Weights of a small contrastive audio-text model.
Model: 12.8M parameters, waveform 16khz input, encoder arch transformer, encoder norm layernorm, encoder activation squared_relu, encoder moe soft, encoder num experts 8, encoder layers 6, encoder width 320, text encoder width 128, text encoder layers 10, text encoder activation squared_relu.
Training: cautious_adamw at rate 0.00072, 7400 steps, batches of 256.
Data: trained on synthesized solo parts of chorales (CocoChorales), 39062 training examples.
Rows from expert 7 of block 3 of the audio encoder, named by matrix and row number. Rows with one number belong to one neuron. Each number is 128 + 32 x the weight over the matrix's rms, rounded and kept within 0 to 255. All counts start at 0. Numbers have three digits each.
# up: expert up (encoder.blocks.3.mlp.up, 8x320x320), inputs 107-213
# down: expert down (encoder.blocks.3.mlp.down, 8x320x320, transposed), outputs 107-213
up.156:143124143157113115147120111122123163122119133087111139157162125085110138162121136118157148118152099070116144121112136124133123118156132132129110127132146128108156144150143135116121130155146140109128110113128131107094109138143131136147116126131132132138165137107102164122124105144111148145117178085144117166175120134116111
up.157:132121121128126139128140132140121136114138110119117109141140142135127134148120116125138136111150107147115146116161150136140123141128136114127103120180127151145124123113133116154126123147164140123134117119150128157134138144138135134143129126110132123140121131155150136125145148135104128144141139140143127126138146159130137
up.158:186055071131126093150167126075138108104134155187177116134133069235149145152124178187066120133132106099157118100151136130132165156098167153103111110133087190149152145118165129081122107136135104077107159062168130147197133214115126095114131133123152140094138178120148110134115152255117077110154100150145227132137070117155129
up.159:144128128134122122100129164190178102148130130134191104098126125142092093131064152152115125164142142136164138140082167168147125105143103110156117157136133208154109138093195093209113119168120150115111123124157163146113150126131189119103106130134141104110158068131213173138106174117131125122096108160102098116100201109135161
up.160:142161202130184098182140141182161089149229129132182086114132115091133086086119168049135171145161159141120196200126106255123150114138109076117079118115132160184099096109132094141123110163142083171164148155127142132184166065127099118102147086077176215131185139077123182060134179133153103110107088171100084106102150130196203
up.161:128119136117140132117140146123135114132154144120089133122137147141113133122141130097146115145122160144144130132163137144120165138143130134125124129159117161161134139136173159137127123151136175138135128146170110145156122150137175147135134137118119144169121150117158142081125136139139126135129173109162147118151121146159145
up.162:157060148059103153191044148113174091134150109199238039070100076134155092058085150015075107193176116217075119138117027202094110123208057120158154092086151124124110082137109065113037105095040097124168129203052100138093096068092077146087129086171205156067178131164102144062103129055218138084037057146147019067147070069225116
up.163:116118151129123121137136109138128141126120131123139105134142132083143130112128145149162128123128131145156126146178178135147166122150147097117089123141143113145132138176146127130128122163109172118175157180135159129150115133135156157141120134140131134129127114145134130111114124114121158142138152116141125139138145136126139
up.164:144113107117124149131139106136161148145120127118124141136145124125146149144127135156115136167120115125128131124121128133130136133128097119131127119112142110162101132119150126147138138160151099110116157137131156139128141137137101134153123116130129126118127130118131146138140122120175132135140148112120128131144117137145143
up.165:169095081131069162200100085135198173136083107070097123151190121087106115160120149128122205167125102097113096096029170108131121070144092159124135118135225152150110122146156136130134146198147040131107112167103141113113141189102195094096098092123136115101172177149104157151100152098052159163074083063109187123105127163168118
up.166:089170177170180144081124154176095133106137088057075109105134193111119111095125114086189166136132143169124151107111111153111111180178071059126176096074182091110101211227073151150073095140115153097150172160086145144135124110128138143150121112104121171117136121164094127078135132054114137168080181099176130135153139148128141
up.167:156119113114151153117106116132133130135152151145110130109122109117159120151121105119162118108114113115104144122131112116155117138138124125122115138113144117121138131151107133148123134158099114140133139123116111145151113151130161158124124118116129142135136128107119135121113126109107141133126128122113123142119138132188143
up.168:114099129096151103159218112116132102184129178119133179165090109098098165161120105178121132137136126140086122142179116141177163155138204206146214148135079119133115112092124144115230108125075139167208096072247093139155103132132123088127138098092120110118183135088106098106158108174074100083187177043101166143142109239118099
up.169:133134121113114160112143141112138132143123139120115135132145137117125116138116136129136140137131129119125110112142134115141128138137125111151147132121114141136161131137148126136108141145144111133129115125126128135123104113143129121107136113107118125133144131136142144149137159112138143121139134125134136158150139137130128
up.170:114105131140141124083119128179126118150132139144134095161120149108157125163145160112117118121129163139170119179102143135088084161138083157081142123153117133143124155115192117119096124132076144138116066125135133114102107166111136193149115144089166138153106092117142191136135168143106120117144140163134165185164112178156173
up.171:124147095114121168120119120129127082195150165138098146176112147094112094165076144116137122099151133158144098101098138114094117080134122134146135129128121134122077183120154107094146109115171146139120113131158088142135126188134157153181139089099147195126149155118149182152145104160116152194182137128136101108106135135124160
up.172:132123104123128146125152134140115127139129145131127115163136135105122139147122146124114112128135122111139131123095107107126120141133150153139124112142122131143147144110141132112157130146143137118106116148147144140133113127132126120119125121137138141125145145120124113130140120139121130125141135128132108116137128132138114
up.173:111114171146119127101135139151126118125156080126155096107100113135145106133127113106098099138140115126105124110140097155136108145159121146116116100127145118130130107124091126102105132096081115157120085076094111095125134111096112115097146119138131125147093119106126141130142109119117119095131109125103136146121107140138140
up.174:109090109134200186175115102113082091137139147106047089112184133154142126150127038065242160132180064033097164142167079104119060190217128061135094073090189102122145226233194195161117120132115102112164128153071110132106085082185133107116143129049158116149153106183121118077109088134102142107133145143139100157170141127103089
up.175:162132102120114145125136127180140143169115168124109146164128111126158121139130158120170113107129129078161144126126156140125100132107131126112114117148136124112081141125120130151141126136131163100079099141149111176124123131144155145131146126111150123146121156180131192140160112134081152181144136123123118117146170165137168
up.176:075095140117088143168074083155168153119108073153084113110152124050093185157158165097116175099193214135156103084105151082035143077150000095137173145091151100116067215161152109161143155132130162090140147203110114153098131078115209101162192082164133197055157224079113162177097117074143237225163151092145023058090156111113127
up.177:112147117152130125174123136141151134126128118118108142137142148127154132135130133125184141117130120122100152145133118119130136108141141132115118151131151132152165115132144147114115103133100148154117138153107116120139108098138128163132126122107141108120115133131113106102133137109125121147134165142115160139140133132125149
up.178:190126123126115143152152113136114123098128146143122151077160152163165124137088116079167132180127101117162116174137098171115116118148151127122132122128142150133156105128162096114069149166142110137115110132110081136102121158162148164137120121059155116118126142143119153112171149150135106123135128128119127118163095140140120
up.179:134128113142122170122120120120145134144121119115130102120159134134129143171107128126135140126113147117120130109146142138114130133130061117130113131125169104153100088102153110162122110130123124105167146138117147104097152128119166148137151135126129133091124117150140168132155092112163139107142110134108125119125149146151141
up.180:050131076169116148148146148136100194201106115160146142142145110198174182127099125120135129091147101129142134082178089126161138151108165115120126145135159119147112102149115225113149130161148110065135213178120125140095151104145106096112092127132129109112141134126132123120147156071096135114120148079140124118140106153164098
up.181:146119147153108162143115089124140178144113122100116076156146137124121152125102142137148175106149127062137128113102118120134132102147114142126076132099194180183100093160151161144127169117103085120121118116103094122088092152114155117112123126133125090095163117122153136128109123101154122113143130037103162097131137132149100
up.182:168131109128120162141124123127141149138112144109096112099170140120132142136102123104158169119149113074131146143098111115127125116125123119108132130130162135088140124147145156133120137139132140099118117136130078157124127144124153162146113129121130112113138128163129122102132112116103144146211129115127123186171126181122142
up.183:211096067114093108119114152076127090112147175184082135142121085198199156149150130123114091099140066068156144169085114110130098182110145169106149087161093203140130148145211139121052095103112146092060073076151080210201050188098151193096123105119187141157149156117138153091109149238093161128157167172126216143116060144164172
up.184:128124142116132131132123117134103133141135098127103163140121122123119134158149107117121131103147131113135114128117139124129143136114155132109118113112117128111141120138127110133136124136151143129148135132149141158142122138126146170154131135130132146117113119128142136106148100120099125144166121088131109120145124146127130
down.156:145127134087134103123110128104109171108173105146126111147101158117096164111095101125126132144100107112116144141123103109104103166085130111162126125137136135121145148103106140130110122108148102150139163128133149153113109139137113131123114120129134140152129124143131107158145121087116148139107094112118128132136096132105153
down.157:099128139159139141151134112134144131111095149153127125138134114134111123109130121146118121167122128116132131124119101154134131134111138141142140126114138118146146123132148146148126134118135123115129140109132131125126102119140110114109122138152110132129140124109123124148117140117153144143110129136127110117143130124127130
down.158:112159120135064109164102087117137149141135148145004153090080102146123151180174043162100112095130048030099087083087083072166119134121145134091129094132102082097142164238100205067090115087130121130118138070116111111121071133119077128141083184130095072123199128105161097158134139218130147130159125078139114151118111182176085
down.159:109212141114128114125089119184140113135121098152127170144089132068105118178112150102113174097121107131156115170123108189101104093168118129188166126155172095120099126093153059148105107096127125098107095117138103119121157144124123090131159096164109135121167145098093159141146122125193122145089133150085100105145154085123147
down.160:164155187168167077128074189160120121085170083091151093192162189149150124044064147081126204156138153163121169173082138201110152141171131103199163173144133160104157096168103051088084089172162095075127143140151130128114191111126121131146150135145106207158148100097089189106134121108118092133100146210125068086153221055125174
down.161:111099140149094119134122130147119138134122083105173113111090087150137132132110173141141127093094125146108126133100141138124142142128121123159112132135161151123134083110113106113119133097125112109084155164133143120129120143094128149119090139189128132122145161156138153132120136139147155095167100175125137147135102139137152
down.162:181123174118106185114082146178122079119114122080183042079093122141187111168094234013111155185138132139163188217106158250031160143166060081184148178129164157225086118172173053143012178178164113054097079178026068165140101120143124094156147039101205184080126126194120213034122134135202127113062113175126119074213145063163226
down.163:118113113146147149122132140090106116107117157127146126105124109135144109114129138130117132125147113128140143115149132154088116098142105133164128115129106098158157119141150163118097129125111148121101112107120133138159123144132114093129141134135157170126148096135174141121128154135180143129127143156140101128136131133149132
down.164:129122104110129104110142120130104105136100175106110110125121116114120137148148124133130138107126134107126109128134132122108126146115131128145135123122112114139132146144170110123124122134118140125104119104125135125116108120141119133117106110125112117100099144131113114133128107118118131125125127148137104119113118122141123
down.165:143051089063131139070102081110050146055108149129109127085075140125140144149162103110104016070150110033145142028154127039111161148163187070188094129113099074143051138086136138123136140140111162150122123057137117138127105112114123166133100140098183169094094121195132152182193099117139148111155124107187237175164093144209107
down.166:099144160082138112115108137131084077184133090076109140130102150054097143081089086073121162171107156144095114160127042213053079092147093126164104075098187074115131110132142152154114115155076091045099192126121094121095106064157108117111161141090077122124131099151074125084085128059205152121082122123097053121148117153129130
down.167:181183134152138122140133131149127100117165135134139135141125104098136124134150121155150130118114141105132113112111147136147110142149155129124138124141105132154121141149141137126146127158121108141141125145131127138154121131151133124130134100099120148120131118154128116101123110140091118122113113140111111116133103127115098
down.168:053062193143140117173097132112141123144138132127124080147156072025090167043041079105104142109140107074085115101152152161101143129122133077176095081143176161095074120187074118082104182093089112094138142161101119127142086008129123078102154023154101145124161155133075138117103138101104153088089186082097054103151136151117138
down.169:147126102134130126114132143129103122123145123108141145120137106160114130128124116130113104137129144118124137125135109098122156130131140106148163139136142125136151133144129118128114136146123122123091138121126129152127120123136123117119131127107126129117130142134129125098125126143139129124135136129152141116105112120108152
down.170:133152138144089089112143126134161109128119088120142123140071174136159149157120157142170184131110114100097127175096110120142176133164122154139104133080114149136149068138170135083083143077150059110068141165135099091085130144076155142141087157109138130171174137120143155117125134190130045095167150185145135157142143139118126
down.171:064124083145127118107164118108126125130097172117137115108167126177103163186148108181102124126145120087151134103080114099122141139088122126102112081146126122149121147118154163117152121158204133142144140118114162156099131116137151122118130139110115096131078103120210075135114103123097133127119061118141141165075095144114113
down.172:136109127131123125142108126137120155145146143126118129120141103122145123126107137150127119128124113128118140143112125125113158135132129138155143111136139126127117124137152136154116127121130121112113136119119125132113126125149152125132148122133112136131142120120106115137090134142128143114116143140148146139171128137122114
down.173:153138069104112149085149133142110137130150150168130123160123136109143148150111162091132151111126115123142121146166138146148092134096133106165137142124133135128140151122131164141133134160155169126170155163131129159141137121140139110151118126099118162143139146127111137103131120111108115147141128121129119118117130137106131
down.174:115141125117095137200099065133137185129163145071090131072137145179121141141070053116125136084141076102071157143110107088171073145116121139092151099179121062117188117152112201107114155123119102203131131129112097117106088083121117155116106165131168118105121107172104106107166094130092185084122121066182128100180046202130097
down.175:112104124138120093170127153127123124128121105141122161123142115162084104141148144169088097126143143116157095139123122141132112123134131137129150115172120131130131141157130165137132098079118134116128106135119133119151097162143118139171108160146088126114105112117139110126108103173140164123125095148131142128147095097129149
down.176:108115100130097098118111096126048056175063159192085119024105150212190150179178122046137120135145073092184182099137084122067070177128098088081129045158127086183082132136140155097073192106129141134152089151077126135097088162140135110148142149078144075085106086155146057046148118128154098076126060114128126150079088079125075
down.177:127159138120144130113106115148112182131117123101143117112104143141109136128113122125141140148115114162137169143113117136141094131112076106116133142135155136115100148134104098143175152158150131125162142155120162141123141118159172157133127135139159119149124145157150139103161120141137136146080103123099101104109131101141125
down.178:108129121084081163141113092122094154115130153100064079126107109134121187177094114060111128091121092088110115105123178119086120134137123093078086115126106106170076106156145117125175158112131118128136121118086118127137122122126109115125144086112156140103101155135131137147186116136077102138139145090153137123131150123157141
down.179:098122135110094080126148143149117117188095163137131151136088113115109122125160149140120140117137171133120093166147170142121084105121143163149118138141123124156119111103177144141138092139131132146115127122160135133126130151106084123127125112171140141105142134135160157106114144134129155133124131109119126108134096110085118
down.180:093122098140125104110137165127122129177058148128116154094114125140147093131194108131176120146091112183112102134162144083132106137169105141082163101141128054158176159131146124168157105173124143124175131087112161125119120140113108119151141141107130080129122112168085105115138126044167212156099094162085112105113099126079059
down.181:122090095106124142073156123133067128132093120151111138096107138099111136156162127145088082120102122115149123153130162108118125127124132080160152097119095101122111142093142121147138127127108155158170136130115150142124105111132087156137137120139134134104065081159157104125140118151134190151118100199155163177124123127098116
down.182:152176156111145115118117129142115131110160105104113110117119116113111133118110113109131095113114152101116139099099145092152132148130130170128144141140115092119125133159096139153174113130104107132149103119118125113121108125113145125129107120171118136144109123155105164133133116113093160110087120120141132113103122076159131
down.183:182240120137085074144070093124147075136163106114142158146112073167098097165128110182196137126086049110097124144106081071251093132186172156054148134157104096105138101162123212104073077115149076120087128081138176120146106112128111096195062137133167070145204150158157139133131118191153139092138111098136079125173125169146098
down.184:111144145107130124134092126126118100144137114159128129129131109137141129131112094135147107148114150126145133121122098147124107142146138138136118097117134097163119150145093113154126152125108117136150122148108135087131138121133097134115096119132159112130134104143122134124112115101112135137127136115126121121124126111111109