A small contrastive audio-text model, trained from scratch: text encoder norm layernorm_no_bias.
Rows from block 6 of the text encoder of a small contrastive audio-text model, named by matrix and row number. Rows with one number belong to one neuron. Each number is 200 + 30 x the weight over its row's rms, rounded and kept within 0 to 999. All counts start at 0. After the name is the row's rms in percent of the matrix's.
After each neuron's rows are labels from the 100 texts, of 14848, where the neuron reaches its highest value: "fires on" is the input token at the peak. Only what is clearly more common there than usual is listed. The data: synthesized solo parts of chorales (CocoChorales). In brackets: how many of the 100.
# fc1: MLP up (text_encoder.blocks.6.mlp.fc1.weight, 512x128), inputs 0-127
# fc2: MLP down (text_encoder.blocks.6.mlp.fc2.weight, 128x512, transposed), outputs 0-127

fc1.79,109,199,204,212,233,160,178,206,190,210,208,192,195,181,208,213,172,176,180,152,242,196,185,174,210,233,172,221,160,192,270,245,232,191,225,224,223,264,163,183,207,210,172,199,176,200,174,255,212,194,137,228,213,236,177,239,262,159,201,253,134,230,177,212,176,158,176,217,213,225,210,152,115,221,230,203,236,236,169,169,178,232,187,223,241,180,220,192,241,174,206,209,178,185,190,205,233,149,136,176,191,206,235,173,151,203,208,228,167,250,231,160,249,170,209,210,190,196,201,200,194,180,219,170,220,251,178,200,218
fc2.79,129,192,227,201,209,208,217,174,199,176,210,255,149,269,262,216,236,193,210,196,167,196,177,167,214,196,179,197,194,180,248,232,222,205,196,180,222,246,207,230,204,180,184,209,195,257,189,155,147,168,174,202,143,178,199,203,218,217,135,249,213,176,213,212,188,167,232,168,138,173,185,165,206,251,240,151,275,213,181,171,214,234,238,148,131,182,196,239,190,178,218,142,219,220,196,233,206,186,178,189,199,179,196,225,166,197,173,171,235,210,218,210,166,197,236,186,143,191,220,176,194,224,226,211,173,221,242,251,229
fires on: "cello" (100)

fc1.77,140,195,237,201,258,213,180,181,213,210,214,133,231,209,195,155,190,240,235,176,211,193,220,190,197,229,183,218,153,190,240,255,166,173,213,213,202,214,188,216,187,196,183,155,114,183,248,231,254,224,149,160,171,269,218,233,216,181,248,194,186,230,189,143,225,221,192,211,243,204,161,181,159,202,262,241,221,236,224,174,201,203,156,211,190,204,198,139,184,182,192,198,207,201,255,201,207,205,177,160,224,183,246,178,211,194,170,235,176,261,200,236,172,161,244,220,200,174,219,185,184,149,193,207,200,157,202,182,162
fc2.77,149,175,170,174,216,139,179,177,179,229,214,164,225,180,231,232,167,171,199,210,172,199,156,212,253,166,165,188,201,160,190,167,195,210,221,178,223,189,211,229,250,228,226,171,240,257,196,199,240,153,183,260,214,148,227,195,263,202,206,249,142,183,239,209,203,220,155,199,162,224,195,209,208,220,236,235,245,263,187,192,183,218,190,230,188,252,167,210,156,172,202,184,200,195,244,188,184,197,214,184,232,217,185,195,184,224,124,161,227,148,168,159,184,241,181,182,219,221,163,246,197,201,172,211,232,214,220,216,255
fires on: "<end>" (96)

fc1.226,104,236,208,195,191,178,155,199,181,248,162,168,263,184,158,181,149,251,286,241,223,213,227,201,186,186,203,180,149,234,149,161,189,192,193,284,215,217,176,171,236,189,196,167,171,197,218,209,210,240,189,164,197,222,235,216,207,195,224,220,205,254,175,191,209,218,266,237,264,193,167,174,179,222,232,209,167,177,243,190,196,200,172,212,245,156,189,190,178,189,180,138,194,190,252,176,217,212,220,174,219,203,239,180,215,204,263,220,170,196,172,210,182,192,193,177,268,215,241,194,201,174,168,192,190,193,170,164,189
fc2.226,130,153,241,163,253,192,233,199,237,254,203,186,176,207,170,237,157,221,193,210,236,236,221,192,181,205,198,234,227,243,151,210,208,184,183,211,145,186,217,174,193,239,214,199,196,182,214,175,220,190,177,176,183,231,265,213,210,211,175,197,228,155,234,234,170,221,243,221,196,195,145,204,206,214,246,256,227,190,206,235,185,190,215,176,216,145,212,215,143,163,233,135,163,190,197,230,142,176,236,197,230,230,246,220,141,153,236,141,195,199,140,215,172,248,195,218,187,179,149,206,225,168,173,207,211,216,196,188,224
fires on: "#" (87)

fc1.410,114,204,185,218,204,201,220,223,279,200,221,177,232,158,157,183,201,190,256,239,202,201,197,204,168,172,201,174,131,175,201,212,181,163,192,281,239,212,218,162,159,187,198,191,227,156,217,163,223,206,183,200,215,198,206,202,221,247,174,193,206,207,222,169,170,207,141,221,266,206,222,183,211,178,269,245,242,154,157,121,201,245,192,236,184,170,193,154,161,167,177,185,177,219,214,212,214,193,175,208,247,177,202,222,203,177,137,220,222,198,184,193,181,169,201,182,235,239,229,227,227,158,168,185,197,176,206,220,142
fc2.410,133,171,204,220,207,192,223,187,229,224,222,193,188,206,210,173,223,172,198,231,190,185,176,212,161,187,208,212,192,153,208,172,193,228,151,234,184,174,242,243,217,231,187,207,232,226,175,109,244,197,207,222,168,176,216,257,231,244,203,186,213,191,231,218,161,220,196,233,235,236,201,257,249,180,243,226,276,168,190,205,220,190,189,155,108,132,169,211,187,192,191,131,224,194,241,168,200,191,198,189,209,166,239,184,189,180,186,128,194,166,186,216,163,219,227,185,212,207,218,210,232,141,185,216,208,204,205,143,193
fires on: "<end>" (100)

fc1.150,098,243,202,145,237,183,144,192,191,247,201,188,197,191,184,197,190,184,237,214,186,222,202,213,169,176,200,176,163,150,197,166,227,194,152,256,187,233,117,159,215,240,209,199,143,194,190,211,246,242,111,180,222,194,193,219,199,205,212,250,193,242,217,157,188,228,241,239,224,176,168,142,195,234,189,252,237,177,206,174,230,187,195,235,235,116,210,207,203,201,197,216,189,209,214,187,237,232,198,193,205,186,227,186,219,189,234,199,157,187,165,236,173,203,206,202,281,234,213,197,186,195,229,172,196,220,183,209,148
fc2.150,099,183,224,198,231,256,155,195,198,238,183,209,149,231,188,170,205,219,238,223,153,226,171,214,226,227,229,221,173,200,170,175,190,192,140,215,244,197,198,213,237,155,202,249,244,134,257,160,250,215,202,185,197,210,203,230,211,246,182,206,230,210,239,120,191,188,256,190,229,153,211,158,206,199,203,193,262,154,149,206,254,157,173,222,138,175,205,211,192,201,198,140,213,230,178,185,203,199,227,257,193,198,230,192,217,197,212,209,195,187,173,219,157,205,170,201,216,213,151,178,148,193,185,187,229,175,201,231,183
fires on: "<end>" (53); "#" (47)

fc1.139,077,193,186,233,189,183,203,231,219,204,166,191,233,184,166,203,198,196,191,258,236,231,192,189,153,197,108,231,176,180,196,247,220,176,201,205,201,231,210,203,151,238,186,189,177,165,167,207,199,213,203,172,197,224,247,181,232,220,178,225,169,191,170,237,208,212,237,240,218,180,127,208,172,198,201,202,207,195,166,195,196,161,188,176,279,120,250,148,219,201,240,185,206,248,248,209,199,201,183,172,253,189,243,205,195,171,188,230,154,244,186,179,178,213,264,198,187,265,196,232,247,211,227,179,157,179,160,203,188
fc2.139,055,180,228,200,203,243,209,239,149,227,206,167,164,247,258,183,178,249,225,180,240,162,202,204,168,202,159,192,231,159,224,170,153,213,179,217,227,221,171,236,215,196,196,191,176,210,208,159,137,193,220,207,180,211,206,180,163,207,190,169,210,234,176,205,205,215,281,211,221,202,201,259,164,181,194,133,149,234,221,223,200,196,162,161,210,192,200,242,223,169,232,176,212,194,218,205,226,213,205,128,230,211,200,183,187,214,251,220,109,250,161,192,262,219,228,183,172,205,214,190,179,174,194,250,209,178,192,178,163
fires on: "<end>" (100)

fc1.445,060,233,214,177,187,177,227,210,222,190,175,204,202,172,135,238,210,196,185,194,196,216,202,211,176,202,116,226,144,193,223,237,225,171,208,212,192,231,178,132,204,190,214,137,170,201,167,263,231,208,185,222,208,232,243,209,221,185,165,230,201,166,181,194,186,153,163,218,217,152,202,156,157,170,202,212,178,156,206,187,174,196,207,231,264,157,223,133,204,224,172,202,190,183,226,198,205,141,199,217,185,182,229,226,151,181,191,198,220,243,222,182,194,241,242,224,209,183,177,217,282,192,221,137,200,261,168,221,192
fc2.445,027,182,199,178,207,198,234,225,172,201,193,207,176,217,215,255,248,227,162,199,130,194,173,174,199,164,211,169,216,183,174,157,193,219,235,170,216,164,191,200,207,230,176,193,222,254,212,178,206,194,219,234,207,163,225,193,195,231,176,186,251,207,288,217,171,202,230,264,206,177,165,233,253,157,169,181,205,210,201,195,206,215,183,218,189,181,155,206,170,188,218,165,226,210,254,167,156,234,191,239,218,203,188,222,245,155,219,155,301,169,230,215,107,237,178,202,195,177,197,181,175,207,226,239,202,200,183,221,190
fires on: "#" (66); "3" (12)

fc1.249,096,196,243,173,140,142,173,188,253,209,202,168,312,220,157,186,181,194,222,193,178,220,257,198,178,180,220,209,180,216,215,172,155,238,222,255,228,260,218,151,235,186,179,161,172,170,209,192,199,197,184,184,225,163,217,193,254,217,251,235,170,221,162,201,168,213,164,198,204,212,215,209,232,207,211,224,189,210,225,136,209,238,155,209,214,172,177,236,210,204,239,200,175,242,245,180,238,192,165,204,205,202,230,229,186,231,212,166,203,207,220,236,160,156,203,185,256,228,217,170,230,186,209,168,160,207,185,164,182
fc2.249,096,197,186,213,250,196,195,135,201,201,202,246,219,196,226,191,183,237,201,265,241,184,248,184,243,219,180,212,193,176,226,234,194,134,196,172,213,204,230,212,143,245,233,195,173,227,231,195,190,230,163,216,162,204,241,182,163,182,221,223,275,229,170,223,174,260,200,182,180,200,163,225,179,174,240,215,169,184,238,194,199,193,193,145,187,173,193,197,152,171,185,196,236,137,217,179,184,258,211,189,182,225,183,225,219,143,143,177,240,174,192,241,199,250,180,203,217,181,163,195,185,203,203,203,216,124,244,191,230
fires on: "#" (70); "<end>" (30)

fc1.168,115,219,232,205,230,152,128,229,196,203,206,173,226,176,207,208,157,209,177,199,260,208,179,169,192,224,179,243,169,205,247,224,208,208,201,212,229,237,196,161,201,170,163,198,192,192,197,268,250,209,149,228,207,266,189,208,242,156,178,207,190,232,187,205,185,143,190,225,234,195,188,184,145,182,229,208,225,220,147,207,154,210,170,217,255,172,240,135,225,158,211,212,189,197,216,183,228,160,146,233,200,242,233,170,176,222,200,208,168,239,191,134,202,177,232,204,193,203,212,236,196,160,189,144,220,242,158,212,208
fc2.168,130,238,206,231,189,182,182,185,200,164,213,231,180,205,257,186,221,222,215,239,233,195,155,165,198,204,155,166,197,173,241,213,220,181,208,201,210,256,176,187,186,177,180,213,209,280,193,188,175,233,154,171,150,191,172,181,209,193,113,197,239,213,212,188,231,183,194,206,189,201,227,165,152,233,300,214,219,231,135,203,217,233,235,174,195,195,255,222,179,159,201,213,215,189,195,214,211,188,154,240,214,181,153,217,181,197,161,206,244,229,184,165,219,178,220,135,153,191,240,175,188,208,215,167,159,221,249,210,209
fires on: "cello" (100)

fc1.457,122,177,215,188,169,200,201,232,195,231,165,139,215,202,150,199,155,170,217,201,178,250,210,198,177,167,192,266,135,219,180,179,195,206,214,202,257,231,166,213,191,206,180,161,169,145,246,230,275,205,204,171,282,250,207,235,212,188,199,197,200,207,173,136,214,167,175,199,227,192,146,208,206,165,193,161,233,203,200,191,201,198,189,228,197,190,198,221,220,200,151,162,241,252,195,183,234,198,191,215,185,180,230,224,183,159,195,199,213,210,243,197,175,195,236,234,216,234,178,217,281,176,225,192,224,192,147,222,137
fc2.457,138,197,165,219,215,195,212,232,227,218,197,133,219,212,197,215,219,165,156,234,151,152,197,136,211,195,207,209,201,208,203,212,221,223,220,173,218,193,243,246,219,220,180,176,172,184,224,152,222,189,244,221,208,191,203,189,168,202,216,169,152,223,249,135,257,267,141,208,186,203,167,232,223,165,176,206,208,232,190,246,208,198,182,201,181,236,167,209,249,211,211,204,258,213,200,200,153,216,139,197,142,188,218,198,216,215,174,192,267,185,266,200,122,190,233,187,186,195,206,148,238,211,218,246,203,169,180,213,195
fires on: "#" (53); "<end>" (47)

fc1.43,035,195,190,189,201,210,199,194,219,217,183,151,201,219,161,188,189,182,193,200,225,137,203,192,209,167,183,222,165,202,237,219,186,158,184,217,196,222,222,188,168,223,209,150,180,189,249,206,168,200,180,190,218,183,177,184,231,183,208,268,232,252,109,212,185,195,189,260,146,193,182,196,211,259,198,219,224,181,178,197,172,170,159,161,178,163,241,180,281,181,163,173,141,227,240,213,220,207,180,171,173,187,181,179,153,210,215,253,197,238,206,207,162,197,213,225,265,235,189,218,253,186,200,170,169,257,172,258,213
fc2.43,006,201,213,192,207,184,243,221,204,209,205,175,210,205,213,214,188,302,209,221,187,236,179,218,167,231,223,191,219,166,161,180,145,249,182,245,157,195,164,164,258,216,221,171,187,232,218,152,197,142,231,224,196,208,211,193,188,196,215,179,156,189,146,254,227,233,197,183,221,224,210,213,179,177,202,199,136,216,222,208,226,162,219,267,222,191,233,204,219,191,229,170,214,228,182,193,213,197,184,197,222,153,194,212,181,204,178,220,228,187,212,195,212,220,152,185,211,158,216,181,203,209,115,246,189,145,171,169,100
fires on: "#" (75); "double" (18); "c4" (7)

fc1.171,097,232,233,162,230,154,210,200,213,240,166,149,261,185,114,200,158,214,182,211,237,171,233,202,168,172,230,221,162,195,153,219,177,198,231,229,181,214,209,131,213,207,106,165,199,202,208,227,202,224,182,225,180,192,235,200,263,192,224,229,185,212,170,205,224,190,207,227,212,166,141,216,196,190,196,187,208,198,253,192,179,178,182,208,202,163,179,197,212,216,157,197,161,205,226,195,227,215,147,168,223,205,236,214,123,205,215,213,204,173,229,214,189,175,250,251,214,232,193,248,258,191,214,209,178,239,153,186,185
fc2.171,103,213,218,197,237,245,183,203,203,236,182,155,192,189,184,205,207,206,173,215,175,185,175,224,228,230,207,206,178,160,226,223,193,183,188,220,233,185,228,230,204,173,187,242,184,181,235,148,240,222,225,216,186,243,216,196,175,225,204,132,189,201,218,176,250,244,223,191,243,162,178,210,228,167,229,265,209,215,191,270,187,183,133,202,182,155,177,194,226,145,213,188,232,231,237,221,182,213,199,150,164,197,283,156,229,161,177,203,187,224,119,189,201,229,239,187,189,190,230,205,191,168,168,217,253,186,153,241,152
fires on: "#" (77); "<end>" (23)